A small self-supervised image encoder, trained from scratch: layers 6, width 256.
Rows from block 2, named by matrix and row number. Rows with one number belong to one neuron. Each number is 50 + 10 x the weight over its row's rms, rounded and kept within 0 to 99. All counts start at 0. After the name is the row's rms in percent of the matrix's.
# fc1: MLP up (model.blocks.2.mlp.fc1.weight, 1536x256), inputs 104-155
# fc2: MLP down (model.blocks.2.mlp.fc2.weight, 256x1536, transposed), outputs 104-155
fc1.1387 106:64 63 40 57 51 56 35 51 46 65 56 37 58 55 54 48 61 47 54 55 59 53 49 66 41 42 67 27 51 42 55 52 48 42 52 58 54 44 67 54 55 28 50 50 64 61 47 43 64 55 35 51
fc2.1387 108:45 54 69 40 44 45 53 34 42 54 56 53 25 43 40 63 48 56 42 40 47 49 42 50 33 49 38 64 50 55 48 53 55 49 57 34 36 60 66 52 66 64 56 74 60 52 43 45 31 57 58 44
fc1.1388 084:73 59 62 35 50 29 39 80 49 53 48 47 55 36 55 56 46 50 57 50 38 61 31 53 71 67 49 50 48 58 47 76 59 61 50 57 48 55 53 47 57 54 55 47 60 57 41 68 61 53 59 47
fc2.1388 075:46 54 42 63 48 45 49 45 52 60 66 36 64 53 57 64 54 55 44 64 50 66 55 42 63 47 65 47 49 42 52 65 61 32 41 35 50 46 77 51 48 61 53 40 47 49 59 56 50 54 38 61
fc1.1389 095:53 31 60 43 31 71 82 58 45 58 39 61 73 62 49 58 38 50 65 48 48 54 59 45 51 45 53 51 52 44 40 59 44 38 48 51 42 62 41 51 59 51 53 36 31 61 37 62 59 66 52 50
fc2.1389 087:45 54 56 45 52 50 64 44 58 64 47 54 49 44 60 55 55 42 63 67 66 46 42 70 45 41 51 59 39 55 51 51 67 65 36 40 44 54 40 43 49 56 54 54 49 57 49 39 33 37 61 26
fc1.1390 096:45 38 42 34 38 49 38 62 42 85 50 36 54 51 39 47 41 58 49 59 48 32 35 46 58 51 48 43 54 55 61 31 69 38 47 38 38 43 42 63 58 32 38 48 64 51 61 55 45 38 61 44
fc2.1390 081:39 57 51 61 63 47 53 34 48 45 57 64 51 49 48 61 54 44 43 48 38 60 53 50 47 61 43 60 46 29 35 60 37 49 38 52 42 64 44 41 50 73 46 61 48 32 64 43 63 49 38 41
fc1.1391 095:48 49 35 47 36 51 48 49 53 48 37 55 37 50 51 52 42 48 42 39 43 47 30 26 51 56 61 46 33 45 55 41 64 61 48 60 52 55 44 50 35 52 43 45 25 57 60 53 53 44 44 43
fc2.1391 099:64 54 51 61 54 26 36 61 54 63 55 41 47 60 46 41 45 62 50 62 45 36 48 42 44 60 41 61 40 65 47 48 53 55 30 31 48 57 46 48 58 72 57 36 61 57 42 54 44 32 50 68
fc1.1392 096:56 56 47 46 44 42 74 40 43 59 52 43 49 50 45 64 51 59 50 37 56 43 55 59 49 36 59 35 61 58 61 56 52 48 59 42 64 67 50 40 60 56 61 63 44 54 50 50 70 66 45 34
fc2.1392 119:51 54 68 35 43 59 46 35 55 63 46 51 29 45 66 44 40 47 72 64 49 71 53 59 74 61 52 55 52 39 50 46 64 52 47 30 41 42 37 55 51 57 53 78 27 47 52 43 24 54 48 52
fc1.1393 090:48 49 45 49 74 59 50 42 49 38 53 45 57 50 41 55 57 58 41 46 60 72 44 53 53 34 52 34 67 52 61 39 44 46 56 67 37 62 52 41 47 65 58 51 62 53 36 54 55 56 60 47
fc2.1393 094:53 48 56 48 36 41 56 43 62 51 47 65 42 55 53 48 66 42 50 32 66 49 54 57 46 62 46 46 50 48 50 61 57 58 33 29 54 39 61 54 40 61 53 55 53 52 55 61 38 54 42 51
fc1.1394 096:51 55 30 61 41 61 30 51 60 47 57 42 34 33 58 53 52 45 58 60 68 47 39 47 55 37 50 57 43 31 52 50 52 54 55 39 75 53 70 71 68 53 58 57 54 51 59 48 53 46 44 31
fc2.1394 089:41 62 70 49 59 31 39 43 46 54 52 56 54 45 62 38 68 46 33 25 54 56 69 55 52 53 46 51 57 49 43 47 52 57 44 61 45 57 56 24 46 50 61 55 58 42 48 59 61 63 69 64
fc1.1395 096:57 33 52 61 52 34 50 51 49 51 41 37 59 43 37 40 59 52 70 42 59 59 49 60 48 58 53 50 65 39 58 43 42 50 58 37 51 44 39 42 41 64 54 42 52 36 49 57 45 67 65 62
fc2.1395 094:46 57 39 48 42 72 34 46 64 42 60 64 32 40 41 71 45 39 37 56 54 42 50 48 56 49 53 35 39 67 46 56 63 46 43 60 36 70 67 54 63 26 38 53 60 58 55 53 58 32 24 22
fc1.1396 118:56 43 48 65 54 56 45 50 49 53 42 37 42 53 49 46 48 55 53 52 63 51 53 61 49 54 48 49 53 55 54 48 46 68 42 38 44 54 59 49 31 50 32 42 46 55 53 48 66 41 54 59
fc2.1396 124:67 40 70 71 55 49 49 58 48 36 54 67 48 58 32 52 36 60 53 54 57 60 35 43 42 50 70 44 46 51 63 68 47 62 44 38 50 73 47 56 55 49 57 40 62 41 42 53 50 57 71 48
fc1.1397 093:46 44 61 57 45 53 62 47 31 62 36 46 49 58 48 41 53 43 43 46 47 43 63 57 42 49 47 58 53 46 56 51 57 57 42 35 51 36 68 55 55 43 52 57 46 54 59 40 45 44 58 52
fc2.1397 087:51 39 36 49 47 59 27 57 53 44 58 66 53 57 45 63 54 41 61 65 81 68 37 50 47 35 56 47 46 52 33 66 55 47 37 70 40 34 43 51 62 56 47 52 48 48 35 64 60 50 50 47
fc1.1398 099:49 32 39 57 53 55 49 36 66 55 54 43 44 44 56 62 42 49 38 54 54 49 45 50 41 68 44 54 34 67 57 29 51 41 52 43 72 49 40 51 54 69 28 52 22 41 54 52 42 56 62 50
fc2.1398 092:45 58 54 48 33 47 48 66 38 59 41 54 42 61 44 57 55 41 47 42 55 34 56 65 59 46 57 43 70 43 49 54 60 53 37 49 47 71 50 63 41 56 70 56 52 79 54 58 61 33 44 62
fc1.1399 090:65 38 60 58 35 63 67 55 40 57 37 58 54 34 64 44 55 35 66 37 52 72 57 42 40 41 60 62 51 45 55 63 54 51 50 54 59 59 49 45 60 61 53 31 34 51 37 46 47 58 41 54
fc2.1399 082:37 48 51 40 46 64 35 40 63 50 56 47 53 63 53 47 65 48 49 52 50 32 74 29 51 35 55 60 53 56 48 58 53 52 38 54 15 56 30 41 56 66 49 64 63 45 61 39 38 40 39 55
fc1.1400 097:54 77 48 43 54 25 64 47 52 55 53 57 51 56 54 78 55 52 52 53 67 43 47 44 60 35 40 46 64 53 38 47 49 55 51 47 43 46 58 38 68 54 53 60 57 50 59 39 41 37 33 51
fc2.1400 092:51 48 39 50 50 66 51 34 47 34 35 40 53 62 43 40 57 58 36 45 43 55 57 34 42 55 67 46 65 43 39 54 45 26 37 44 53 39 31 55 55 43 60 37 41 52 50 40 33 52 53 53