config.yaml
arch: "mlp"
dataset: "retinal OCT scans (Kermany 2017)"
horizontal_flip: true
color_jitter: 0.4
norm: "layernorm"
norm_position: "pre"
mlp_ratio: 6
inner_norm: false
width: 256
init: "kaiming_normal"
shampoo_beta: 0.95
precondition_frequency: 16
lr_schedule: "step"
weight_decay: 0.0
Rows from block 2 of a small self-supervised image encoder, named by matrix and row number. Rows with one number belong to one neuron. Each number is 128 + 24 x the weight over its row's rms, rounded and kept within 0 to 255. All counts start at 0. Numbers have three digits each. After the name is the row's rms in percent of the matrix's.
After each neuron's rows are labels from the 100 images, of 14848, where the neuron reaches its highest value: "top examples" is what is common among them. Only what is clearly more common there than usual is listed. The data: retinal OCT scans (Kermany 2017). In brackets: how many of the 100, against the usual share in percent.
# fc1: MLP up (model.blocks.2.mlp.fc1.weight, 1536x256), inputs 156-207
# fc2: MLP down (model.blocks.2.mlp.fc2.weight, 256x1536, transposed), outputs 156-207

fc1.299 109:110146128146121118097111147100181123147129127126026097151115145147120169100137132158117135121189141169108170099132113150111093151123132133136109148137112141
fc2.299 113:094112141127135122102154154166075124124122116128164154150126096154118102177102145123114125109099136131172158158143099116143168146117154143160119106113076129
top examples: finding: choroidal neovascularization (64 vs 29.3)

fc1.70 105:134135131131143147114109099143138116148182108124164134136178160093177151154105122189139061083134185139111150142118162098127094131147118152095150126143085150
fc2.70 107:113113112110145142143131127155125150152082141110136112173140127195071104109094144108126193168112108136129118153088105136155131137072142120139106089127167117
top examples: finding: diabetic macular edema (31 vs 11.7)

fc1.668 109:097136121115174147096143114108132146135100106162117107134163103110103101157116120151122105104124160126132158144101135157154124117126075120096164149125106105
fc2.668 108:101118160124097159155149129098121133138159132094103131111109139177124114123096077120149138097128106160130090109139155109100128141090153133130106107089156107
top examples: finding: choroidal neovascularization (68 vs 29.3)

fc1.231 095:125152140131157164130127118079154144120138120128125109102109125169149139118106143127112120128145111139127116129149147159126161090133145110132123173095102121
fc2.231 096:160121148146120152125139132173126129111178110104123137178136127158113178112127125110144128114104122155143129124128117122161098171078159140147113125131147115
top examples: finding: choroidal neovascularization (75 vs 29.3)

fc1.277 126:103150130104129146139118126083091108110096139145116157106150105198162141123148130075105144129137092097146120178134128144150118136083129137165087120125115117
fc2.277 119:101139162132133093118142149146143126110084158146099100134093106143130113134132135114152104131102137158137154125137128121127133168169140127118122127115107140
top examples: finding: choroidal neovascularization (73 vs 29.3)

fc1.532 087:081106136105130080133118162125113103146124166131123105141123093150099167127167140111126133123122143141132133148140163142124135132076128126167125132094146116
fc2.532 089:090158148195119142095112120136135127151153131142125147145129140154141124093141126150129111097108140163143138111126133086143116153114135099131075121161095106
top examples: finding: choroidal neovascularization (71 vs 29.3)

fc1.392 096:111120122130090101121127135120109130104169168115159096085099078116136134116121086132131180124166133067112123075119163096109150124154116066199110152111126128
fc2.392 095:104150115102190115129158136113139163143104094114146140150160177140119111140138136113130106121089157161119151132149115136121134121141101155118133110142123124
top examples: finding: choroidal neovascularization (72 vs 29.3)

fc1.683 104:156120116083128185143123135113112143110104144130151122116079143121148130178121122141113111094134137148125126138161131101179155135140161117141101143144130109
fc2.683 114:136121092133123136091092166143152157141152116078139153162169092138120094137124126113157139137153134107159147160130143155137147122123088116106125078100150148
top examples: finding: choroidal neovascularization (73 vs 29.3)

fc1.383 101:096103154145103141146106156105136158140119120097116110159140148119132139108192083157124121115140093141115133131134173155115159141144149136130119132091205132
fc2.383 102:116180135100152153135095138196129160124106125101082132102145130129117131139143160133163144125119106136088136114181157130109107110166093157083143161111106124
top examples: finding: choroidal neovascularization (59 vs 29.3)

fc1.180 099:134127170084091097136099083125087092096123113106102117167148064115138180121145157132163144136111120134159124136114083122163088147108129098117118138167094132
fc2.180 103:125124146147127152111120116132143146081136112114139146145093181155080081145140103136120159160126163158137091154136133171155132147121140153146131139112114130
top examples: finding: choroidal neovascularization (72 vs 29.3)

fc1.462 089:139139162124133068106085136164119129119122122106096162119129130152086122109112121116131138109110121155145153129157080107131096141103122079120142133139139138
fc2.462 090:125091142159128128194147145089160071101141159103121099135076108135168129122106117142128111130090103138168114144112127127181123140152130133136158107103100141
top examples: finding: choroidal neovascularization (75 vs 29.3)

fc1.687 093:176100105134082116145122119166070121123147146123116109163085125161101101107114120131095132161169151179093138117143155128109119154148079144119125120169155116
fc2.687 089:112116169127168128135142168154132183170119127180120166120086146121114093134141121119164149114122109100155084100099144130159137126147123116103162162100114129
top examples: finding: choroidal neovascularization (62 vs 29.3)

fc1.312 092:125149118094126148089130101140163160109149099118098110145132097136176128132127084158145125085102144180145181142154090146154114143147129098140105149139120118
fc2.312 082:112104092136148095177120111101137071145182137135142124133140094124124101143135149090132113160144133078132095130106174125116167126133113122145136153127119144
top examples: finding: diabetic macular edema (51 vs 11.7)

fc1.113 094:088142155136142123144131177171148132134102139130084142134146144169103100136122128128145147144093127080163121106121119156154135137101072159133125090159139170
fc2.113 095:156113109091163187141076095127120142141157140131136137104144112117148137125145173117114105116165159152111122171149153107113131141133138137119122160131118125
top examples: finding: choroidal neovascularization (81 vs 29.3)

fc1.281 115:133129104101141135095140105143130125115160106137116107135141107184143151192090128109102134124079099130114093141113086133148134113193087106139161086103097103
fc2.281 119:116142198130084121142171109142104100149128101135151119090144122115112078145122118146151093113123190099106131132115140108146103138141121158112132146096118091
top examples: finding: choroidal neovascularization (63 vs 29.3)

fc1.140 113:129089112140104124115162119155101129128123109118097118131138124144090146124142131075160172121138202121140147114144147146110162132143116123106111116121093076
fc2.140 112:102137097137144125096166170127094149119140188127122132111138147140127114164104135138117107130108126174112136147127131105137112100151123127146132165147124112
top examples: finding: choroidal neovascularization (63 vs 29.3)

fc1.36 101:131130139118137146135120150154153137077116149150091132156105157063159103113145124130125101131108143110134133139122085143100119167101165120111066120161109155
fc2.36 105:132151102137114099118160157121119119140126163111127115133138099159119134119094146140104104126169115140119157101166158101110150136153127116173118148101126108
top examples: finding: diabetic macular edema (36 vs 11.7)

fc1.686 087:136126159131160095189121133143177120123164140095102118079142144109179152178177111087121098144122129171122127167133141139125146127141147120098144086146138146
fc2.686 086:108102093149110152092121096123132150114078112106137112150132099164103115109085162135120140159113134109174114140117113099134132138078109129134124168109159122
top examples: finding: diabetic macular edema (47 vs 11.7)

fc1.47 085:117139135084097128175140143111137120120133117120110105120122109136131115088154126108146134111096113139132114181147212167164101126101119121118123111122130107
fc2.47 096:108117123149115116100149121152057136135163151088131147131119136155131142136134088140098117133155127134152127113096086086119108168133121118126142108150110104
top examples: finding: choroidal neovascularization (72 vs 29.3)

fc1.313 095:145119097118113128126138103101134135157111084086084155131125103110145138099153104158153158093095143151105123146132152105156091145107150105143102090118142141
fc2.313 101:122132127132156136154108128134145104119160161153166114129116168144126110119095162099112129161140161098167112151123096168109175118122120135156148162127096117
top examples: finding: diabetic macular edema (43 vs 11.7)

fc1.306 092:085133132110158099147146142103153113109089150174136110125148124099133124100120157157100102134138121107126148151118149128132101118098088134156168113119095152
fc2.306 098:149121152124104151145103128163152144161140093096139140124139133141104159132145134111139116118094128172111077122104153120138089140119091102113095110125152140
top examples: finding: choroidal neovascularization (77 vs 29.3)

fc1.91 103:182134114147107158120096120098105128120160145115119130161141152132113127154124118116141145150161115105118116085127132128055160138110124192128116122154115128
fc2.91 101:089151146149185111124150159162159139139122126116134118162192117107140134084147109141120116133089113158108161132144142128127103119143144067140088102098142139
top examples: finding: choroidal neovascularization (66 vs 29.3)

fc1.335 114:100146117165120120112178159119124153121086119103134132150102199151142155101128124108125156148138101149155109155136112136088137097159130140123071100114120136
fc2.335 117:135110145152130106155167150096128124147143149132165114117125052167106147138150147130154081110128145162128146094124130090126075108104125129120156118153124098
top examples: finding: choroidal neovascularization (66 vs 29.3)

fc1.761 097:148120143131076162146142156130121139117177142107155096129113134145147093118134096099169103177117117099126131136138115146092151116084125100116145151115110084
fc2.761 101:100119137126156116131138165131126105123117099115104151149131100132183114138126135079078150095136144129166159133114076125148135104160113134158136092164107162
top examples: finding: choroidal neovascularization (60 vs 29.3)

fc1.402 101:128148135182110179142144120133143133162127146116128124163119166139133147147153117091143109147110114151119111125092128087120129088117087152119118082147144176
fc2.402 089:123119179131143097165156109095141129095114150138139097117146135124066119113131149113052099177131130123150102135158130186098171088119120167115123153117113138
top examples: finding: normal (82 vs 51.6)

fc1.293 090:161129135156128162099116106124148131149151125135139175134161151136131115127132149115196147139136127109110143153181113134077131100120126093131123145198133138
fc2.293 098:099118109134164094123114117140141093121156083140139098141091149109148111116096110139105131145121125144136080099120170133169152157174110123115115175100138146
top examples: finding: diabetic macular edema (51 vs 11.7)

fc1.648 096:105143127189104146117115166137152159132135165121169152184100158139147129153123116137119129108125133136152107112112086139156112137102098138118125096133156118
fc2.648 092:174130124113175088173145128118102119140106163124108099095126090153137117093137117111129095148143141148137114148119111133137139147140150136168099167092144143
top examples: finding: choroidal neovascularization (74 vs 29.3)

fc1.653 119:128140126114100144122124090143147112111134153092167131126161117125118139123110136159113128176144151157104109129117108168132149157109153140112120139114097152
fc2.653 114:126141098120165104150088120145134194117175126101123131126129128135150128143103108137146128100117173129139108117142122079159114175109123156144138111082117132
top examples: finding: diabetic macular edema (29 vs 11.7)

fc1.758 108:131147153161101096099111145113107123162147129057164121128111116161096136127124120143146126140151121115149129104102075107126124102106153088167147168110187173
fc2.758 103:102110122106102149121113062131100122113158130104135129151137118157148115099182095125136131105111146077097130085088149134172128107123073106080112118122124102
top examples: finding: choroidal neovascularization (60 vs 29.3)

fc1.554 099:130182153170126107172082140138112130174082123106142124128162161127115083113154116129107118138142129143122141114128142116143162143094182137130170115125130134
fc2.554 086:113131096143181100117138125088192105097134125115151112132098140113123150098119132135141172096131117150113080106165164115086152095144120099142091147125151131
top examples: finding: diabetic macular edema (56 vs 11.7)

fc1.252 087:111091101142117143115146130148109114126176172122127117187145132116094131109138102149149122128131094107153138123137090142127125146114167091143090123115121158
fc2.252 083:113126137133130122103103163111134173110083082109099096152085136139130120154134079137121121104134156148111135126118142114130155146103133101148165127146127102
top examples: finding: choroidal neovascularization (89 vs 29.3)

fc1.536 117:142130115125134105116138114113131149088134163107095130087140102118149119116132154166132113107075148142125168174128087164132085146121155106157136139105108135
fc2.536 115:116131101152128105142071121179126117109163096126138120139112162130092163152127120115178148142127126142142095131120127110105160084103150111125116127142110095
top examples: finding: choroidal neovascularization (75 vs 29.3)

fc1.517 085:163121110113163170105134129148134146083124131147125122101132165150123128094130121104107082137132180092113108075129183128174112124124113138155165163130119122
fc2.517 090:072134156131116110139151166128141122149092114099123115108107092139090103098122072147125146061116136153076096172112115147117119114093136119120102109095184132
top examples: finding: choroidal neovascularization (71 vs 29.3)

fc1.639 103:135141123137161132100160165089113116097153115115155152166119120173114147135132136150150138181121127102139154164127127121162142115125152132191094094092097143
fc2.639 103:105134095155129129107088112134147120151099125146092138118148170114141158088134094143137116078112127150127100128176121130094152091145134134118116119129140136
top examples: finding: diabetic macular edema (39 vs 11.7)

fc1.243 104:124147108148115135097117121141155123132122119161112148112147182155111146135143137090119152112117092182133123137108144120108115135109155142146095142126178147
fc2.243 099:110120149137123194170128163142167144068114105127141104154149098092086172127117123082155158111134144128107104127170136106142141136127126120120112190093155120
top examples: finding: choroidal neovascularization (59 vs 29.3); finding: diabetic macular edema (37 vs 11.7)

fc1.322 101:121163147103125105166133104151128133134123173164124125094146182176179166115096134130158124183134124140122136104107108133113108162076157125136155090166144133
fc2.322 091:174106129135123147098152135129111167151133109124147145165107092122086103141110155126140116115130132117101144178179108120079096105149114134135125161108110137
top examples: finding: choroidal neovascularization (76 vs 29.3)

fc1.577 118:125147128163127118163093154093124144107135120120189107151146108117148093096118135119148115103090165125128166142099066126159152108121153086127090101087074113
fc2.577 109:153149082110142143109144119171120110124117101109064145144121179127083148159135127121129151126187154117144095139162123107117161065126144171175111136118161130
top examples: finding: diabetic macular edema (28 vs 11.7)

fc1.717 138:093117139133147138099115099117143154132130156148153077130122114147146118085114182159140128154142072116140115131106096080153091147117177173145123136109159155
fc2.717 155:118150098167141129140109185122115158093148165136105115114145117175131111137133150113127106105146106139125121145155141109103126124149117105155107150132146149
top examples: finding: diabetic macular edema (31 vs 11.7)

fc1.157 111:133114158113137107094108131152112105134154110116151168140118131122113116072125112143158114132130149063135167111135078128206112087131128088159120103090162183
fc2.157 118:138116115171128150143171149111169180141125130120091117130154140124116160090144103084152174093117100137105101120122115108126110105103137137102144172099162102
top examples: finding: diabetic macular edema (36 vs 11.7)

fc1.604 123:124122126137084120137113110129145119141161138115126132121095140170080188157178147110101128180144117131142121094144117167111135121120128152066123101147087101
fc2.604 123:146137090125104132128126137154143108130135099129143113144160101159168090111137095109145146098085129112113168147094067128161121148136150113137088134110173130
top examples: finding: diabetic macular edema (33 vs 11.7)

fc1.437 090:100118114169081164116143144093148095089138145156115147110177135176139129172117096132137155165130131092146141109114115104106168131117099133132099123168082125
fc2.437 099:132162106115210102116129101146128152122125053096156157115125155154106113099123160132160098123111142121113102150156143125139152123122139140115176134124134102
top examples: finding: diabetic macular edema (30 vs 11.7)

fc1.447 101:131093167106085146118115100152105109154117158106178106139094096108187110138101095110162129115165144159109151144177140145169109138114139102128143177102103098
fc2.447 088:118139093160145120151143119125157145124118106125131152119148109143119151086129138176100130129116150091120113141119106119121146068142100151135124095089171149
top examples: finding: choroidal neovascularization (61 vs 29.3)

fc1.691 083:129126119100097125125121091184084141080144122096129159190111121095123091092120128156182136112133078151131106110104139103149064093142170122119125154148131117
fc2.691 073:123070122127121110101114155127143127198124129111127068103100117155121133163128141152132084134135179113141133117118142111138138128110110152132143113085137108
top examples: finding: choroidal neovascularization (61 vs 29.3)

fc1.572 093:126118156088129122123108072099071110170109152134111109143068144168131117152161103115142118092149117134096160125190130143153124114109132122122171140138189100
fc2.572 090:137189150147110140153097133167126121146168097171131159110167122126070166117130185116167146143130116134138115115150158105114126170116114184174132134159097117
top examples: finding: choroidal neovascularization (61 vs 29.3)

fc1.590 107:149107132096143153123095170144136131119139145155131151138158143130094122167159153096147128134136093189163159138142114150100108140122137126124124127113133128
fc2.590 108:140154144122085117122138121110148077161147131134127169103156156096133176084132099149111173088123119153135138135099091102122138138132110106183161124143105146
top examples: finding: diabetic macular edema (30 vs 11.7)

fc1.40 102:144143153115130100134156123132102129108105127119132178137133121173110139095161140129145104131134112142140107142148121149166112155113115146188129104121152118
fc2.40 106:126170136147158150139094106123162124097148116087158099123109123129156144147114118127100087129132146107087135130083132131157138157128103084055166125152102104
top examples: finding: choroidal neovascularization (64 vs 29.3)

fc1.616 078:145120100098159161120120106109153127161151142096114089142142096098125149137113129070163079143115096122134144121159100162117169119115130148114108095138102113
fc2.616 072:142125113129102128106124102170142095109102137149148143138117171119116139127107140120112162100139116148134119120133146084118123149086136137159138204108172147
top examples: finding: diabetic macular edema (39 vs 11.7)

fc1.143 130:157143137132131141136150102121129124091128133134127104100111153111104118119130165138120149153166137160135086089119143161150134154132165166149102112131154120
fc2.143 135:114152135130152143106121159108094112150144102105124139149153113124145115159127117145119124131127121117166170158132109113159150110103093069146154132100094184
top examples: finding: choroidal neovascularization (59 vs 29.3); finding: diabetic macular edema (30 vs 11.7)

fc1.443 096:097101181093101132124104088132161122174131120179085109121134108122097108133145092133137130096113157107169172174118090170113122139167098127140100121157130106
fc2.443 105:126136062170173142100129154144080127116151104092158161133087146141137147115090150149109137136118129141124122112154117117178206141132163135146154161161133132
top examples: finding: diabetic macular edema (43 vs 11.7)

fc1.303 121:094138139128144127136115143077147113156105119127087048127153145108116078101119135156085180098091126157100119078139124115088104125116175123143125134138133104
fc2.303 131:128147152134147117122118138163138146092137136129131139170132090157131131152140118114157085140152138109172153124177109170131142133122080104130122097125099150
top examples: finding: choroidal neovascularization (80 vs 29.3)

fc1.508 092:112148179124128147152130159122155128112149144136167116168148130130118136150208122140114149158094135112113121165084156156108152083129124106136122175159129190
fc2.508 089:116111115133141132130130075093137119119137125149121106058124088128133105158088135114131141134164113123145129127150106101073141148124132150136141139129108125
top examples: finding: normal (79 vs 51.6)

fc1.34 101:143100119132113160148129153084171123128129120095175137086113110146115127129136155122094125139143149143108166160121110127128127113129102145125136171139124147
fc2.34 099:161136088127185108098093128132106139144123117129122102156131133096170122151134100109169139101095118119151107125142171134106136126128159117139129125091126094
top examples: finding: diabetic macular edema (36 vs 11.7)

fc1.129 100:121126078171121122092125112115113122162130110109143116144174122129106151110140131154140157134137093139172144128131101112124110086123133082111172143117132137
fc2.129 098:143128124097160140153148126088161107121126109103087116126093122127168143138098096129137076079126175139163102111103144111143114159129122128148132088070135075
top examples: finding: choroidal neovascularization (74 vs 29.3)

fc1.349 113:104164156102110111162117154108100152136102105140089115153150085124142104114121121137079137094132092104131159155126130133137079145133098126142156160115133107
fc2.349 114:162135144171153136104071115160141138144119152134158111135142140145140171149113164122185137131114125151112068056143132135137162147083087118087139137126145148
top examples: finding: diabetic macular edema (35 vs 11.7)

fc1.667 105:117114150123125134131131115095169094102095139124159130138093140152138094180134105122135149102142124125169145142115105105142112156150134153138134072122123111
fc2.667 112:140152153154106157137151139155124167122160163153086137131182097147089123113122095098133121176120150139088144118124137165178117122137118126125115146110144124
top examples: finding: choroidal neovascularization (60 vs 29.3); finding: diabetic macular edema (32 vs 11.7)

fc1.740 099:112120142079136122102181108143105144174106116116077106153101102109112126136123123119139113142131126154137104100139147156154150129141136106156114148125127136
fc2.740 104:153125113165115147136127127124146091124136130116111113164138131122131139120134108164065152140148159156181129161141136115148125095091120108124134126166116134
top examples: finding: choroidal neovascularization (61 vs 29.3)

fc1.473 104:126129136134103170133090141173080134162144136139172139094185146149141113164119142095135147122109157096176147116103105087163128145161116126149145119151116134
fc2.473 105:107089109115145096129120109078097132135105154099148144112110138136130116123136112142126089169116094099110156154102146143139142141107134098141107086150143112
top examples: finding: choroidal neovascularization (64 vs 29.3); finding: diabetic macular edema (28 vs 11.7)

fc1.38 097:113096115119142119108139116071138139136118139103129145107113073153121104157165109107103125144145154086108159126103107087110150131167132102135172162134162134
fc2.38 086:098144110074133107108161198106175140145060122086146129168158138125106127144119146151167100147147128164160113151146149139110141117134106167144099104131135087
top examples: finding: choroidal neovascularization (67 vs 29.3)

fc1.618 111:128140092095112148142109140153136128167112166126108104108118109135177093170155112116142132105135128101142118094152157126132118115148136149123151120090126134
fc2.618 107:166114140142136130123136120129129122078177102132159144157102141148105147139152122105120122146163115124138131142165104131109156112164107152159098191134183138
top examples: finding: choroidal neovascularization (60 vs 29.3)

fc1.663 094:165152119119112124137145148126127121050134102133115126157126122091110139095156152137149131141097114174126092120110080177114104147149130109109110113122134125
fc2.663 102:124121116157118147151128157151124108152096160129132117110146111122132115168120134123138106087165138129146113123115103141172134078137157153182107145107168115
top examples: finding: diabetic macular edema (34 vs 11.7)

fc1.660 098:127130124118123112115103174114131176171121096105130133102078121152104138130078126134112131088093119130139128129115092096177071112088113126092131114087137096
fc2.660 106:126128130135128111119150110100118134120156168129125142121145131138130104093149117094146141101121130139150125102078135144121149136151142102142177104167120129
top examples: finding: choroidal neovascularization (73 vs 29.3)

fc1.46 147:141141121121106161136103117146132134087171132104141161135117118181094167125153138131123094177124129105152133094150121136086154148090128184094113123141149088
fc2.46 162:157105120151123119128128139165108111159107165159150131153162136121136057125130094163123103117133110110138121107127127175151085091160153066135099136109156115
top examples: finding: diabetic macular edema (30 vs 11.7)

fc1.271 086:138149142110104155124177139123133126104119106117141163088159145141107121150126110125112118149106153155085097143119122150152135087154162134136147172124121124
fc2.271 080:117104091146113145081114140082107150125115135106107088162119131127113156090147088150111138104131123137160114124128115110152140122084116104140098074134155128
top examples: finding: choroidal neovascularization (62 vs 29.3)

fc1.10 104:123131143128125145120152124092112172148170102119149108144129111125119131126156123163109136128133185118165139103176121103192131094148084160138181108155150132
fc2.10 103:123120176081116152121082138140110144102086102144130156119101148162088088114111142109159152117123059161119134127096136117096130154101149134087137141104123121
top examples: finding: diabetic macular edema (32 vs 11.7)

fc1.99 105:112120117091163097102092102139105108160087131129135129130118077122137101103131129125107112131156189060106129109129122125161106140137169134147136160153120110
fc2.99 093:076155113116127168104128130094150142124144136129129145149134189180114130136118116115160153123112087169118099125147121099071116139095073137130098105114181103
top examples: finding: choroidal neovascularization (60 vs 29.3)

fc1.469 092:129174123123105127116108166162095139093135097106173115115121160098117154129137153117139095169113142187133110115122095162174135122147110114130090140127133163
fc2.469 092:118090139104135151111108073142125105107113114074150114110131105123099135104161097129160102077133128098129124115134120113158128159119150103122129156123134106
top examples: finding: choroidal neovascularization (62 vs 29.3)

fc1.370 132:122137103089138106144126124147158113119113077091125126103132158113134114103184148114100137148158127146160125087100143124126138152096160171060140081135111142
fc2.370 165:142123174167147129145147161142140157121158134159138097183099127108145138125102079168131138126112128089079151145115113115122118142150116112174090170139152122
top examples: finding: choroidal neovascularization (64 vs 29.3)

fc1.53 117:109128118118158090144118130178122187118130152151080153142139102107116156085112154111121114141135143118114159094151133111082087111169117147102129172169144133
fc2.53 113:134153137121126134140126144131108130164136110131173112094096185165091101185120140117119174125109132161139116128102134103139170101082130102154118101093113112
top examples: finding: diabetic macular edema (30 vs 11.7)

fc1.470 107:175122121130180097154118139149095151088144152080112155123153143124133155154174138134122089091141137152099091150099134129083110156089148146089095103138132146
fc2.470 112:155137164146120146134094148131082176182155152170145115120097133104117121131141122073147143098102123153121135103182102110098140107095122091136136154124111139
top examples: finding: choroidal neovascularization (71 vs 29.3); finding: diabetic macular edema (28 vs 11.7)

fc1.308 098:114142131138095080144145096142106094144132125116149114092105116178181133085117098134110138140143068123106171136118097130158141087109142080107115125123188076
fc2.308 109:136107094145126112133136157093132150113106112121089157171161077102051121127127161084127160139142138115156118133113114139149127137136145140148160160119111126
top examples: finding: diabetic macular edema (35 vs 11.7)

fc1.502 098:136123108188109115154158127109118143133154104119134151120138154144142147174068099160136065132132120178126117170114104145125107119131135102092185123127145140
fc2.502 102:117140137095185195147117107196163113121081152125126136139136127121103100126161160081147172105116151102118108122131135142145155113142128158153113140133133123
top examples: finding: diabetic macular edema (37 vs 11.7)